config.toml
depths = [2, 2, 3, 2]
projector_hidden = 1024
lr = 0.01
momentum = 0.95
batch_size = 256
warmup_steps = 2220
Rows from block 5, named by matrix and row number. Rows with one number belong to one channel. Each number is 200 + 40 x the weight over its row's rms, rounded and kept within 0 to 999. All counts start at 0. After the name is the row's rms in percent of the matrix's.
# convs0: first 3x3 conv (model.blocks.5.convs.0.weight, 144x144x3x3), inputs 24-29, a 3x3 kernel for each
# convs1: second 3x3 conv (model.blocks.5.convs.1.weight, 144x144x3x3, transposed), outputs 24-29, a 3x3 kernel for each
convs0.36,099,259,263,200,258,194,202,236,184,230,197,184,190,146,186,147,202,178,147,84,142,173,104,223,131,120,195,163,171,193,158,299,266,168,296,228,182,234,219,211,245,225,213,295,236,271,210,213,181,213,213,215,238,243,178
convs1.36,093,235,240,212,217,218,177,155,214,201,201,171,163,206,222,224,140,145,186,216,210,219,258,210,196,293,240,177,184,224,120,237,255,243,173,191,187,143,143,147,215,130,103,228,180,154,223,241,212,259,266,226,213,234,200
convs0.37,103,145,166,147,174,226,168,226,207,137,181,227,197,196,217,196,232,164,206,227,195,168,206,192,201,214,207,286,211,150,204,132,86,242,113,114,182,182,169,193,166,191,189,142,158,175,234,229,226,233,258,180,194,204,155
convs1.37,092,208,212,219,242,220,251,210,208,201,174,192,195,213,252,240,157,151,161,195,251,220,183,230,207,162,237,173,208,172,277,130,105,258,218,143,191,185,232,260,189,195,191,176,224,235,246,226,154,233,177,104,200,180,148
convs0.38,094,160,269,195,124,212,138,108,183,144,191,223,204,183,191,195,149,163,126,296,290,303,273,238,254,172,201,182,161,184,168,104,151,221,148,159,166,175,223,210,120,238,227,119,175,173,207,188,243,168,127,216,129,123,205
convs1.38,114,207,191,271,196,224,230,224,230,188,198,161,229,210,148,160,224,199,221,211,202,172,225,193,199,160,130,159,193,156,255,195,144,215,194,205,234,156,205,281,119,190,267,184,187,264,203,201,199,217,236,268,180,234,225
convs0.39,097,126,186,186,104,190,202,106,174,218,162,127,158,155,127,179,164,185,189,205,183,130,200,240,139,219,241,152,203,214,217,151,180,184,171,197,161,205,228,259,208,234,203,197,200,192,209,181,228,202,207,189,119,178,219
convs1.39,102,139,203,195,150,210,199,133,196,170,192,166,174,149,123,140,188,176,189,186,193,137,183,214,204,287,282,218,180,179,193,225,203,217,197,179,183,274,231,203,274,207,196,194,167,191,186,214,238,200,235,222,218,214,158
convs0.40,100,216,181,206,218,197,209,267,218,232,215,254,262,203,253,233,245,291,265,288,264,219,245,217,147,222,155,133,184,187,183,208,196,206,175,186,227,165,149,155,213,208,189,203,200,182,188,205,118,229,224,112,214,239,150
convs1.40,107,162,146,112,148,163,145,146,181,185,211,197,188,236,211,248,235,271,321,229,218,134,216,207,151,183,221,131,209,182,170,211,175,172,221,207,183,244,306,252,195,252,183,167,236,208,241,160,191,245,175,232,266,220,243
convs0.41,101,168,196,233,192,227,209,216,222,155,177,141,172,176,178,187,150,135,165,223,254,162,167,240,186,216,304,268,217,113,190,183,157,226,102,149,213,229,193,250,239,209,220,229,172,116,177,205,239,215,205,267,192,214,199
convs1.41,093,171,201,203,216,197,216,195,177,176,270,214,195,243,198,141,257,232,236,171,155,154,197,167,199,195,144,195,199,215,190,218,231,227,216,190,157,173,226,152,187,227,111,187,236,198,300,218,154,238,163,97,215,156,174
convs0.42,096,274,246,172,244,244,176,230,210,158,174,149,194,198,253,241,133,183,195,200,109,171,222,113,210,239,175,236,230,166,173,231,237,225,262,169,196,220,208,161,278,258,192,280,275,174,186,218,222,190,226,238,102,206,191
convs1.42,098,188,180,215,211,230,198,179,204,190,227,232,284,186,173,202,196,200,194,155,211,211,150,251,207,135,250,207,159,192,269,119,148,218,168,163,196,195,217,244,203,220,208,139,223,178,204,207,195,183,185,173,148,150,188
convs0.43,100,196,188,193,166,134,138,199,216,176,200,217,239,188,226,226,227,264,257,161,170,80,149,174,162,130,182,151,233,242,214,232,276,168,220,187,126,215,207,205,186,252,259,204,260,223,206,204,154,244,188,202,181,196,212
convs1.43,100,202,161,171,210,218,195,203,170,178,209,228,181,223,211,176,201,186,161,213,220,215,206,226,151,236,201,201,277,156,143,195,143,99,227,161,99,184,226,249,160,211,249,131,195,265,210,157,193,216,209,190,237,225,216
convs0.44,103,216,202,167,217,198,209,195,209,214,178,181,214,185,168,199,193,170,177,208,226,202,142,244,151,157,209,120,199,258,212,217,347,359,227,292,206,286,234,156,309,225,194,244,166,223,216,150,149,198,172,90,162,179,130
convs1.44,100,265,175,198,290,131,172,268,191,186,136,183,238,147,208,267,188,213,242,212,221,177,233,192,182,196,229,163,191,208,174,207,188,212,179,223,228,262,263,153,235,180,102,226,149,146,216,203,138,216,187,113,215,202,161
convs0.45,102,203,206,181,175,182,190,142,174,216,169,197,171,183,214,197,188,246,232,174,216,178,186,248,213,134,187,184,230,208,187,240,67,66,207,221,207,260,143,151,161,132,163,263,196,177,127,248,248,82,163,256,212,230,211
convs1.45,103,222,185,148,218,196,194,197,175,216,163,176,156,197,210,190,211,225,204,218,201,231,212,244,246,256,220,245,184,198,207,282,268,95,285,207,94,195,137,255,135,59,289,193,170,241,137,180,159,122,191,240,144,157,236
convs0.46,100,200,198,199,208,150,159,204,133,152,208,252,232,221,269,211,118,204,189,151,129,116,146,199,95,168,182,120,200,240,147,216,226,141,138,180,175,173,181,181,262,174,191,210,175,183,188,166,188,186,226,231,178,175,161
convs1.46,093,235,195,224,188,165,275,196,205,231,274,261,285,214,182,263,161,172,167,233,222,193,245,262,249,175,226,199,227,189,179,223,204,136,209,220,179,189,174,249,183,169,252,150,187,313,179,233,231,187,187,167,195,185,182
convs0.47,100,198,178,189,211,206,251,164,222,237,165,167,168,238,213,183,215,213,147,195,253,238,202,219,161,160,138,150,200,162,206,195,181,184,244,223,181,184,178,140,226,193,175,195,231,245,172,172,131,152,149,104,191,131,166
convs1.47,102,202,173,210,197,157,208,197,201,284,170,172,159,210,189,176,277,275,261,176,204,196,180,217,245,196,270,285,232,261,167,261,272,127,199,190,152,359,275,259,246,98,190,230,147,230,206,224,245,198,180,269,172,171,247
convs0.48,097,219,227,231,182,129,199,213,222,235,226,184,251,193,201,208,239,259,252,210,157,148,206,163,176,218,223,213,174,228,241,244,256,194,200,195,152,230,186,194,211,202,194,184,190,186,176,204,143,165,251,268,120,179,193
convs1.48,100,212,204,164,159,202,198,109,195,213,233,189,161,231,187,230,132,73,96,215,217,220,176,229,194,186,221,199,243,204,131,133,157,241,120,154,235,245,224,195,215,212,146,158,128,171,190,167,190,166,134,194,186,184,197
convs0.49,098,223,201,208,198,219,176,236,180,131,257,213,203,266,200,206,254,200,253,288,223,203,302,231,223,153,98,111,238,205,231,276,280,227,294,296,274,208,213,215,152,185,219,203,249,195,137,251,212,198,238,253,216,206,228
convs1.49,106,195,175,229,223,161,222,146,140,196,190,187,243,100,144,229,131,160,221,157,165,130,198,200,216,208,215,225,192,188,111,144,184,199,133,180,253,176,226,243,168,197,167,223,185,198,185,157,187,240,164,168,230,199,220
convs0.50,106,210,133,185,241,167,241,263,206,218,184,208,215,235,233,236,196,185,210,220,240,217,141,197,166,170,218,226,129,122,120,202,193,190,252,236,220,143,151,125,185,190,182,180,231,228,199,152,159,258,190,170,238,181,206
convs1.50,103,225,243,236,205,187,172,215,248,183,158,169,149,185,219,203,222,279,257,204,158,209,210,176,279,179,154,184,230,177,182,234,169,176,244,240,263,140,171,221,140,236,232,173,226,172,207,215,207,209,219,194,220,228,174
convs0.51,099,184,190,172,203,195,216,180,175,233,174,218,225,119,190,258,125,154,198,230,212,144,265,267,180,157,178,136,158,319,285,125,158,285,169,144,158,230,132,182,231,151,153,208,180,214,246,175,125,185,210,153,150,214,188
convs1.51,101,163,200,202,186,228,281,172,190,315,167,210,188,217,253,248,114,172,158,150,194,152,168,177,94,236,233,166,176,169,105,193,217,112,204,247,231,189,120,246,240,61,213,342,172,238,104,231,331,80,170,330,135,173,233
convs0.52,104,257,326,305,216,261,224,224,214,155,213,234,243,178,189,211,108,126,143,184,172,140,199,199,195,177,166,179,232,242,287,193,188,184,207,184,207,206,199,203,163,184,196,183,212,225,219,161,157,224,158,166,211,176,194
convs1.52,118,188,186,171,193,205,224,129,154,199,250,243,226,215,225,215,186,194,211,137,174,188,178,192,183,213,237,209,141,208,224,194,264,248,164,171,117,214,205,194,195,169,225,177,149,197,195,162,168,230,224,226,208,197,207
convs0.53,099,185,169,156,210,196,205,207,247,225,229,203,265,191,142,229,203,136,184,152,207,245,142,191,209,209,138,184,208,245,158,123,162,105,157,180,132,144,247,246,227,247,206,139,182,239,199,133,246,308,189,308,268,171,242
convs1.53,101,131,137,205,183,196,186,229,241,214,204,169,201,192,215,266,176,206,204,237,226,141,197,243,189,189,218,172,187,254,202,262,219,198,172,180,269,169,117,146,153,148,222,167,164,105,250,209,175,227,195,218,232,230,203
convs0.54,096,247,231,211,245,246,202,229,225,204,188,236,189,238,232,195,117,173,158,147,176,150,177,182,150,200,167,119,206,230,168,181,231,194,168,165,200,223,205,209,196,201,188,238,222,181,134,161,164,106,178,241,179,236,246
convs1.54,096,181,153,134,244,200,190,238,249,183,274,277,249,164,163,127,182,159,196,175,210,247,153,182,268,191,171,243,200,196,158,203,239,314,241,181,136,165,185,204,225,291,256,196,212,262,191,190,202,199,188,212,184,211,207
convs0.55,103,167,220,180,159,228,169,166,209,218,172,192,194,167,185,181,232,232,237,296,216,240,244,182,237,201,136,176,200,190,129,218,192,158,212,180,165,188,202,219,233,242,220,254,222,184,133,155,289,107,142,319,142,157,282
convs1.55,098,199,216,224,215,202,185,229,153,206,220,260,245,203,238,189,160,176,147,207,212,148,218,231,179,206,198,155,224,167,181,282,188,123,229,183,205,191,270,229,165,198,200,174,251,195,205,214,131,187,233,135,169,212,137
convs0.56,100,229,238,161,226,223,181,183,167,247,231,189,175,204,144,205,192,204,229,203,187,191,140,228,233,153,196,171,200,247,241,183,224,212,205,214,234,178,129,204,246,216,188,213,168,193,161,116,221,217,270,212,216,254,175
convs1.56,096,220,236,169,200,207,167,219,167,130,232,215,245,219,217,189,196,196,246,198,161,288,193,219,294,205,172,230,246,230,180,282,190,92,258,295,227,175,221,289,259,240,275,213,185,182,189,203,176,217,158,139,204,134,122
convs0.57,098,141,195,137,94,227,197,173,163,183,213,241,209,192,241,190,186,171,151,217,222,214,138,169,228,176,228,253,180,244,145,152,216,146,170,228,173,194,224,203,101,221,222,184,255,205,192,162,234,198,131,178,234,225,245
convs1.57,100,211,272,266,211,264,181,243,288,161,227,268,245,188,207,182,208,217,231,247,208,272,266,256,250,228,227,218,253,186,222,134,174,304,225,232,264,138,210,239,174,244,153,141,213,160,187,232,224,194,201,166,144,194,150
convs0.58,101,147,267,171,135,249,201,150,245,220,157,196,272,193,227,237,206,206,207,181,224,151,168,191,155,180,211,156,183,180,175,163,198,226,182,168,176,145,227,228,161,229,277,164,256,300,230,224,175,258,261,175,252,228,191
convs1.58,114,214,201,210,210,157,201,163,91,210,185,194,160,187,199,239,200,195,239,225,192,166,267,225,145,267,200,167,277,180,157,206,226,118,157,220,159,259,205,190,251,110,129,270,138,175,176,197,172,173,205,199,192,246,214
convs0.59,103,241,220,226,246,142,212,175,114,230,202,221,222,229,229,201,199,237,233,167,203,214,202,188,193,192,230,191,185,185,182,184,196,185,166,175,202,159,195,172,190,223,193,206,196,196,199,223,215,226,246,190,217,250,167
convs1.59,104,136,170,245,109,167,141,98,221,188,254,176,156,145,79,118,252,149,164,194,223,216,185,213,182,168,201,165,193,200,152,126,192,189,177,179,206,245,192,103,227,157,141,227,220,174,178,227,175,205,221,156,177,207,209
convs0.60,094,219,199,208,217,190,187,175,163,197,225,242,263,155,200,268,249,317,300,180,166,124,179,193,161,128,149,95,162,163,188,196,203,281,201,238,291,233,242,204,265,271,207,255,224,245,201,208,164,301,283,179,197,214,173
convs1.60,098,222,197,202,164,178,238,124,222,271,222,221,200,251,259,232,165,154,170,177,178,142,211,176,166,205,223,266,214,237,217,212,234,162,214,252,176,268,204,203,216,107,159,181,99,219,206,112,146,150,77,171,184,226,259
convs0.61,104,216,225,180,180,203,171,162,167,203,191,187,196,173,171,217,221,224,195,146,94,93,185,140,139,183,135,100,169,216,215,199,184,169,220,156,149,194,179,166,158,181,169,181,196,248,191,178,121,200,178,219,141,162,235
convs1.61,099,177,166,151,179,205,160,184,185,170,142,139,165,154,137,156,161,146,173,253,233,221,149,197,203,206,241,218,156,191,274,147,151,256,137,184,215,246,219,234,203,172,212,208,226,232,201,201,177,210,200,175,204,193,188
convs0.62,097,201,200,145,223,179,121,168,164,136,208,164,151,241,181,177,243,216,217,107,163,194,82,163,259,118,217,292,223,178,195,244,217,234,219,221,246,183,206,209,230,291,245,225,262,201,305,212,190,348,183,196,324,171,218
convs1.62,101,227,173,168,201,172,129,216,175,140,195,199,178,232,248,166,230,234,210,192,195,265,183,217,234,187,157,209,279,231,189,246,255,286,222,243,181,188,177,225,186,193,156,106,144,154,242,198,157,253,214,165,253,215,170
convs0.63,096,185,179,123,212,208,146,214,217,167,270,280,211,256,244,181,219,220,162,142,154,199,206,159,210,173,167,147,196,185,237,210,238,224,184,288,278,214,207,227,239,195,218,262,204,216,231,177,163,361,282,225,400,287,225
convs1.63,108,217,220,213,225,204,227,167,161,186,161,147,156,284,244,193,290,237,240,197,196,204,172,203,223,154,225,246,230,197,184,195,206,167,152,220,218,210,218,254,206,208,176,166,169,151,235,107,106,294,223,165,311,300,265
convs0.64,101,200,200,304,149,177,315,143,152,261,197,194,177,240,236,193,221,180,138,212,164,211,198,167,159,274,189,201,190,164,178,276,267,253,191,186,167,190,145,167,158,94,161,183,133,162,184,240,122,215,220,148,180,185,78
convs1.64,098,180,172,223,122,149,260,127,199,246,235,209,166,239,175,197,194,181,166,192,210,136,239,204,232,196,241,187,175,185,133,213,265,195,182,205,138,301,192,189,339,219,206,203,189,227,188,174,258,188,159,167,206,147,200
convs0.65,101,240,219,237,265,257,217,269,213,202,128,178,123,125,158,145,145,123,126,200,168,164,222,191,160,228,219,177,227,225,173,280,191,139,230,188,196,239,221,172,224,227,197,212,211,193,116,234,277,18,207,305,76,217,230
convs1.65,101,223,194,178,205,195,122,197,208,138,181,234,218,180,233,181,185,266,233,226,231,182,249,256,230,222,239,165,241,240,211,233,204,144,170,188,145,184,249,214,200,264,190,204,276,187,182,157,96,180,141,30,134,87,29
convs0.66,101,209,221,207,212,254,253,185,289,223,196,281,228,189,237,185,190,196,165,211,108,188,193,38,207,212,85,201,126,228,253,166,244,226,240,263,209,246,210,183,209,198,142,137,174,198,205,238,186,181,196,209,181,146,213
convs1.66,106,201,217,179,167,233,134,185,227,232,200,207,241,228,252,228,236,216,259,183,215,255,211,246,240,185,191,224,203,190,212,173,175,214,189,189,167,186,287,251,165,200,190,176,189,168,136,250,231,149,242,232,180,198,209
convs0.67,100,189,183,239,197,234,255,189,244,239,239,211,240,240,202,203,195,213,173,233,225,206,198,170,121,177,184,126,160,105,136,214,263,348,205,230,216,246,292,198,291,226,181,221,198,160,161,150,212,324,215,160,280,205,195
convs1.67,098,193,203,234,181,238,254,168,228,237,179,178,205,213,220,198,182,182,214,205,194,226,197,137,169,166,169,186,220,154,164,220,260,203,209,233,154,222,128,252,270,85,147,225,99,195,174,202,247,185,197,251,189,219,222
convs0.68,106,217,250,275,195,254,288,115,174,248,181,221,197,201,239,244,220,220,242,207,217,206,224,212,270,226,228,185,169,182,206,229,167,121,215,175,210,193,179,253,187,203,283,196,172,221,202,230,169,170,192,205,181,227,204
convs1.68,090,128,150,204,160,249,206,116,173,136,221,230,218,209,222,218,219,236,212,219,167,144,168,216,125,196,196,184,215,161,160,235,99,101,306,221,151,175,217,202,130,211,258,140,169,231,187,168,197,152,204,221,191,202,222
convs0.69,102,204,193,224,232,227,248,217,258,274,227,257,261,178,149,156,140,107,145,159,164,170,154,128,147,196,174,149,191,229,252,191,177,202,143,123,209,200,217,164,221,195,210,185,134,138,208,238,227,166,245,207,110,199,155
convs1.69,098,174,156,164,184,156,177,191,185,171,234,220,202,161,144,144,164,105,127,171,153,156,160,156,187,203,202,263,207,211,218,182,151,206,219,113,179,198,141,156,231,191,208,216,170,226,163,205,259,210,179,169,234,159,155
convs0.70,104,173,199,154,146,176,146,107,180,150,165,158,191,170,164,194,188,181,184,171,248,183,171,216,196,133,212,201,308,205,150,336,263,192,348,250,187,209,179,204,232,189,216,201,162,214,174,172,201,180,200,191,167,204,174
convs1.70,101,225,187,200,249,240,246,226,218,241,193,181,181,183,201,203,175,187,220,209,203,185,206,230,157,213,242,199,221,197,230,224,136,235,250,141,217,244,279,207,232,206,180,206,198,165,166,158,238,175,177,264,197,228,282
convs0.71,104,188,216,140,176,153,174,172,99,291,204,263,202,235,222,254,197,187,255,253,148,229,228,130,204,267,195,231,193,204,216,280,177,136,231,181,229,104,132,148,165,256,154,170,155,129,169,149,186,111,187,324,160,237,196
convs1.71,108,189,194,245,165,219,251,186,229,209,195,223,263,174,165,157,175,175,170,226,218,168,207,256,181,226,265,176,234,265,184,181,127,283,169,179,229,228,275,294,252,309,202,173,214,197,219,159,147,183,170,162,153,183,177
convs0.72,104,183,228,211,201,214,191,196,220,185,217,233,241,201,192,186,182,162,160,236,223,234,227,191,232,166,119,153,230,220,219,199,220,235,196,191,171,247,233,221,194,190,179,177,202,167,223,239,223,224,227,186,142,175,162
convs1.72,112,215,189,210,199,193,240,160,157,200,122,172,140,104,115,81,153,199,191,208,200,239,203,175,239,186,200,236,138,194,215,166,196,236,199,203,221,195,170,189,185,196,214,231,241,253,185,195,216,197,181,206,188,174,202
convs0.73,100,189,242,229,155,258,258,137,256,181,250,221,173,194,272,249,121,193,166,211,214,188,251,141,168,247,174,235,285,214,181,242,213,195,205,150,126,196,205,326,198,180,286,164,204,278,146,180,186,135,97,154,145,100,210
convs1.73,097,148,210,255,157,155,154,125,96,210,187,188,169,187,158,160,205,147,188,209,212,158,227,208,128,212,198,205,144,196,228,165,217,221,173,182,187,203,238,134,231,179,63,267,191,92,256,196,214,227,184,177,195,171,196
convs0.74,103,215,246,213,162,197,181,176,215,157,125,179,202,112,135,180,172,199,222,193,179,215,204,184,202,271,228,269,186,168,243,236,201,189,258,166,107,225,233,186,228,219,186,179,188,168,211,195,157,204,228,208,192,184,211
convs1.74,086,223,162,216,199,135,231,169,159,221,201,195,215,196,174,192,188,135,112,168,220,151,144,156,107,169,206,166,184,212,179,182,206,216,205,169,191,226,215,308,201,203,285,114,108,192,177,216,212,163,194,184,200,211,197
convs0.75,108,197,162,187,191,168,167,178,175,170,146,200,216,175,217,239,162,210,254,196,205,191,189,211,208,177,204,194,220,213,140,201,189,152,215,188,173,163,198,194,204,235,231,199,226,219,182,159,160,197,153,177,191,182,207
convs1.75,110,276,230,241,213,219,237,184,217,215,165,187,222,186,186,240,198,160,188,178,156,176,216,179,176,254,214,197,304,174,205,170,83,171,224,135,187,162,181,241,195,172,211,203,169,206,159,175,209,169,175,225,180,204,233
convs0.76,096,185,132,214,236,171,212,218,173,181,219,192,158,202,175,152,256,233,206,149,149,107,122,183,127,151,199,178,176,132,217,218,185,334,263,216,225,196,173,189,246,253,207,263,266,249,159,198,250,165,158,286,228,190,209
convs1.76,107,220,155,149,241,201,171,217,231,237,253,231,220,249,244,211,217,188,165,168,220,254,213,158,237,214,179,216,238,211,186,181,235,234,192,215,231,183,217,174,201,194,176,189,190,184,188,217,182,209,177,160,208,156,209
convs0.77,097,164,203,252,207,183,231,209,253,185,209,206,184,213,201,198,231,220,206,194,215,184,269,313,261,153,194,172,197,157,151,290,199,98,296,216,141,212,170,178,265,207,224,214,120,139,207,198,226,238,247,189,241,177,143
convs1.77,091,195,252,202,218,194,260,203,169,207,231,220,226,153,117,117,214,151,182,217,146,241,267,188,274,270,136,281,192,235,178,158,214,205,160,197,196,278,218,197,247,207,178,238,141,118,214,199,164,251,265,133,234,231,174
convs0.78,096,201,179,162,197,167,146,187,135,160,180,174,219,157,203,223,168,202,237,213,205,82,235,255,135,213,232,140,245,235,257,209,259,342,176,232,314,213,216,96,257,260,55,249,228,67,105,204,265,181,217,162,162,224,92
convs1.78,112,252,172,158,269,186,164,210,189,206,159,198,193,219,255,279,234,261,259,228,174,187,222,125,170,218,160,242,174,183,217,211,148,237,211,165,231,266,161,144,233,119,110,215,137,125,121,238,262,75,195,362,119,240,374
convs0.79,096,171,159,235,147,135,237,172,234,408,181,193,179,122,102,102,185,236,219,181,203,137,214,219,238,166,184,228,212,255,221,222,262,190,221,229,195,260,160,228,197,178,225,194,213,245,256,254,264,200,234,226,213,250,237
convs1.79,100,206,210,154,156,236,195,152,234,263,269,235,229,296,249,207,257,226,226,173,198,257,171,212,231,180,142,179,186,197,228,166,193,211,154,201,237,214,246,188,210,240,220,169,198,146,198,253,182,142,196,226,168,197,212
convs0.80,099,226,273,220,233,223,202,232,196,195,153,180,226,181,181,194,174,184,172,148,164,176,172,159,166,165,179,132,161,146,226,152,178,339,247,211,298,203,230,216,232,179,131,268,189,148,213,203,174,187,233,147,230,221,141
convs1.80,091,228,142,196,235,118,229,222,197,259,214,133,165,209,160,191,233,148,206,258,204,204,232,191,196,203,173,219,225,253,181,197,233,201,218,171,207,234,160,214,226,74,156,279,162,221,192,188,215,132,140,234,157,209,253
convs0.81,106,150,161,205,157,242,282,170,197,209,187,229,222,142,166,151,217,190,172,136,242,296,178,201,276,163,208,213,202,209,206,264,157,130,227,197,198,201,208,216,158,207,249,182,180,214,260,237,119,219,271,200,161,214,221
convs1.81,086,146,203,204,192,240,148,173,226,129,113,169,205,144,167,220,157,176,131,171,138,227,195,191,153,257,204,178,235,220,174,166,205,220,255,213,212,203,217,151,178,159,215,237,223,235,219,207,241,230,197,223,257,248,242
convs0.82,099,146,266,205,151,248,257,151,154,245,161,145,157,233,186,217,205,202,190,140,217,185,143,223,188,163,232,221,195,138,161,231,191,139,198,153,90,161,213,197,166,242,251,148,190,259,268,193,283,272,207,228,240,193,171
convs1.82,099,109,222,225,135,251,196,113,238,185,226,145,192,205,164,207,231,177,181,213,166,174,221,204,179,225,180,206,205,158,141,177,125,85,191,192,186,201,261,213,209,315,276,241,287,218,267,181,224,221,177,243,191,179,222
convs0.83,096,219,279,205,187,203,169,229,211,184,236,206,212,213,189,206,245,237,238,257,210,253,305,235,227,262,162,185,163,246,183,183,207,223,206,252,266,181,194,187,207,204,193,175,261,250,203,184,190,201,185,209,189,184,247
convs1.83,099,190,174,224,194,180,286,199,211,257,164,138,165,156,114,152,189,200,238,190,197,148,223,191,167,206,225,204,193,155,214,165,167,221,215,212,244,215,208,259,210,153,161,200,146,221,207,244,241,214,233,239,213,232,232
convs0.84,103,198,270,189,201,232,152,170,232,164,178,163,237,190,207,256,138,158,200,142,149,223,164,178,227,200,198,242,231,168,230,298,165,184,260,145,158,136,172,197,200,197,211,209,183,179,207,159,176,242,219,218,266,285,226
convs1.84,096,214,157,197,203,181,265,250,229,246,214,176,193,203,163,175,203,181,200,233,172,194,174,211,173,195,257,217,195,223,171,156,248,137,201,238,199,224,149,183,192,158,201,153,138,222,233,165,205,206,160,186,217,227,233
convs0.85,101,154,213,263,154,233,244,178,249,309,253,239,237,246,237,207,198,172,155,197,80,145,190,143,123,238,137,183,261,232,256,251,164,195,242,180,126,190,254,201,218,211,199,191,151,234,234,187,291,232,207,235,184,128,219
convs1.85,092,180,144,216,240,138,278,163,201,229,213,172,211,243,202,212,254,199,170,177,290,177,213,243,227,174,227,177,165,213,162,228,248,170,61,136,163,233,195,205,200,204,228,192,153,135,227,255,214,236,254,200,170,228,226
convs0.86,097,156,244,137,171,265,198,157,262,164,211,160,134,230,209,164,202,190,186,338,220,325,263,140,238,267,166,268,226,238,165,221,303,194,192,246,201,214,249,155,215,251,188,199,236,186,189,217,281,169,197,255,172,192,266
convs1.86,116,165,135,180,160,158,242,130,145,244,138,145,190,166,199,187,207,284,307,239,196,186,207,171,153,191,150,136,124,164,165,123,172,157,137,182,223,200,175,277,205,195,260,203,235,284,209,209,191,220,226,201,214,202,212
convs0.87,099,228,196,155,193,185,138,226,198,210,247,243,212,198,156,161,151,164,193,196,159,220,140,65,170,255,214,229,175,182,224,162,193,282,220,232,256,211,222,221,190,217,220,220,220,212,139,175,177,171,216,127,183,239,167
convs1.87,087,192,147,104,239,219,168,205,193,166,226,213,221,110,101,107,207,153,182,199,184,222,245,247,260,155,224,176,209,194,204,119,174,262,169,177,216,173,232,174,145,192,114,163,214,119,146,191,199,177,217,194,235,218,208
convs0.88,100,280,154,202,276,164,235,275,142,267,199,258,213,207,228,158,196,195,151,232,291,202,245,278,218,186,297,209,220,188,227,183,195,206,189,163,171,208,232,292,209,209,294,251,180,228,207,248,141,197,225,161,174,210,162
convs1.88,107,166,183,147,164,227,193,178,226,175,240,175,200,216,176,199,169,141,196,218,191,148,235,233,144,294,242,123,291,215,187,226,165,166,183,134,137,160,190,199,155,210,196,157,233,203,208,211,208,218,208,187,231,217,189
convs0.89,097,198,252,144,173,251,172,171,168,144,203,208,183,203,214,187,189,200,185,175,174,221,191,178,197,174,189,225,228,147,279,269,107,121,276,207,165,204,198,179,193,191,194,209,197,203,217,181,141,180,155,199,174,173,233
convs1.89,099,171,215,236,196,174,208,192,175,235,197,194,193,199,240,198,163,186,182,208,243,203,193,222,186,166,193,175,173,178,160,211,201,106,168,256,172,162,142,163,208,183,237,272,132,179,206,195,185,181,149,221,202,220,214
convs0.90,103,183,182,206,186,181,180,188,170,225,188,216,214,224,200,182,177,165,142,197,214,164,243,249,172,272,301,231,172,216,243,152,141,109,151,164,195,249,220,212,162,172,175,191,206,269,213,198,204,206,170,225,229,198,159
convs1.90,087,184,203,237,184,169,159,131,137,118,257,217,211,215,179,153,169,152,177,177,249,194,193,223,165,166,193,166,153,206,178,137,238,233,205,213,174,174,212,192,170,171,173,216,218,213,203,210,170,150,207,182,205,205,209
convs0.91,099,193,177,201,232,227,187,160,146,173,193,178,202,181,173,184,156,173,223,216,236,208,186,187,144,161,150,118,261,215,198,263,145,176,229,213,218,194,169,195,183,193,164,217,225,219,146,223,134,100,212,194,192,222,213
convs1.91,103,184,210,177,189,234,81,207,242,148,242,247,224,208,206,216,138,147,164,224,214,192,211,216,182,214,192,201,180,209,241,168,229,261,241,191,242,210,257,245,210,177,153,233,209,198,170,209,225,137,182,213,169,191,225
convs0.92,097,187,205,216,175,183,170,219,229,230,126,129,133,152,185,133,218,221,189,217,185,185,243,177,182,179,142,124,154,190,201,216,183,153,266,274,321,201,201,226,164,165,194,215,207,227,200,233,180,149,223,173,158,224,194
convs1.92,096,235,199,260,178,184,245,216,211,270,237,252,201,227,289,212,144,194,181,199,194,162,231,241,199,225,261,265,193,170,138,230,176,122,237,243,202,193,192,186,245,275,262,219,227,214,182,216,175,143,179,153,162,179,159
convs0.93,098,228,194,162,201,204,196,193,183,192,178,150,145,203,211,182,248,264,225,252,240,273,174,218,270,138,121,190,114,136,124,169,223,277,209,230,223,143,148,177,177,207,202,226,216,220,247,171,191,331,270,216,259,233,179
convs1.93,092,137,144,188,195,194,225,218,196,182,167,133,147,233,185,200,202,209,189,197,256,231,169,203,195,125,236,212,186,160,177,198,185,197,211,254,237,167,152,221,128,107,216,146,166,244,202,196,220,238,141,161,208,192,173
convs0.94,096,211,210,216,158,123,192,201,115,156,300,208,118,272,200,155,259,212,167,164,186,221,139,193,228,137,204,221,246,184,234,242,191,246,262,173,216,217,193,184,203,144,172,157,124,176,358,151,147,449,185,146,326,241,206
convs1.94,113,213,194,197,276,213,211,248,169,172,198,202,183,213,183,149,253,249,199,178,224,185,208,218,188,213,200,214,208,214,210,299,198,161,249,205,169,203,182,181,185,188,238,170,188,254,259,200,197,365,289,137,342,299,157
convs0.95,096,194,144,119,163,132,119,223,182,148,197,152,190,182,154,158,206,184,189,195,245,179,204,248,211,182,218,169,236,207,251,302,184,144,236,264,252,241,204,207,191,203,172,239,262,182,241,255,192,160,230,176,163,230,224
convs1.95,096,161,170,166,224,231,186,232,185,205,188,214,215,194,182,197,112,148,163,186,205,223,181,239,191,251,251,224,161,147,196,179,109,103,212,245,208,204,183,224,186,117,197,245,213,175,196,204,224,176,138,186,231,165,190
convs0.96,099,153,142,238,180,181,207,242,181,171,157,176,211,233,220,223,208,217,228,243,285,208,205,268,220,219,249,223,247,160,222,193,183,261,173,205,281,170,243,258,216,211,225,202,169,218,142,171,200,136,204,214,203,252,216
convs1.96,100,203,211,177,189,197,139,227,222,121,187,185,195,116,157,153,123,159,191,155,222,236,206,227,246,198,258,282,126,187,210,126,219,243,155,191,215,223,208,194,253,209,195,208,183,250,203,178,221,190,148,209,187,182,210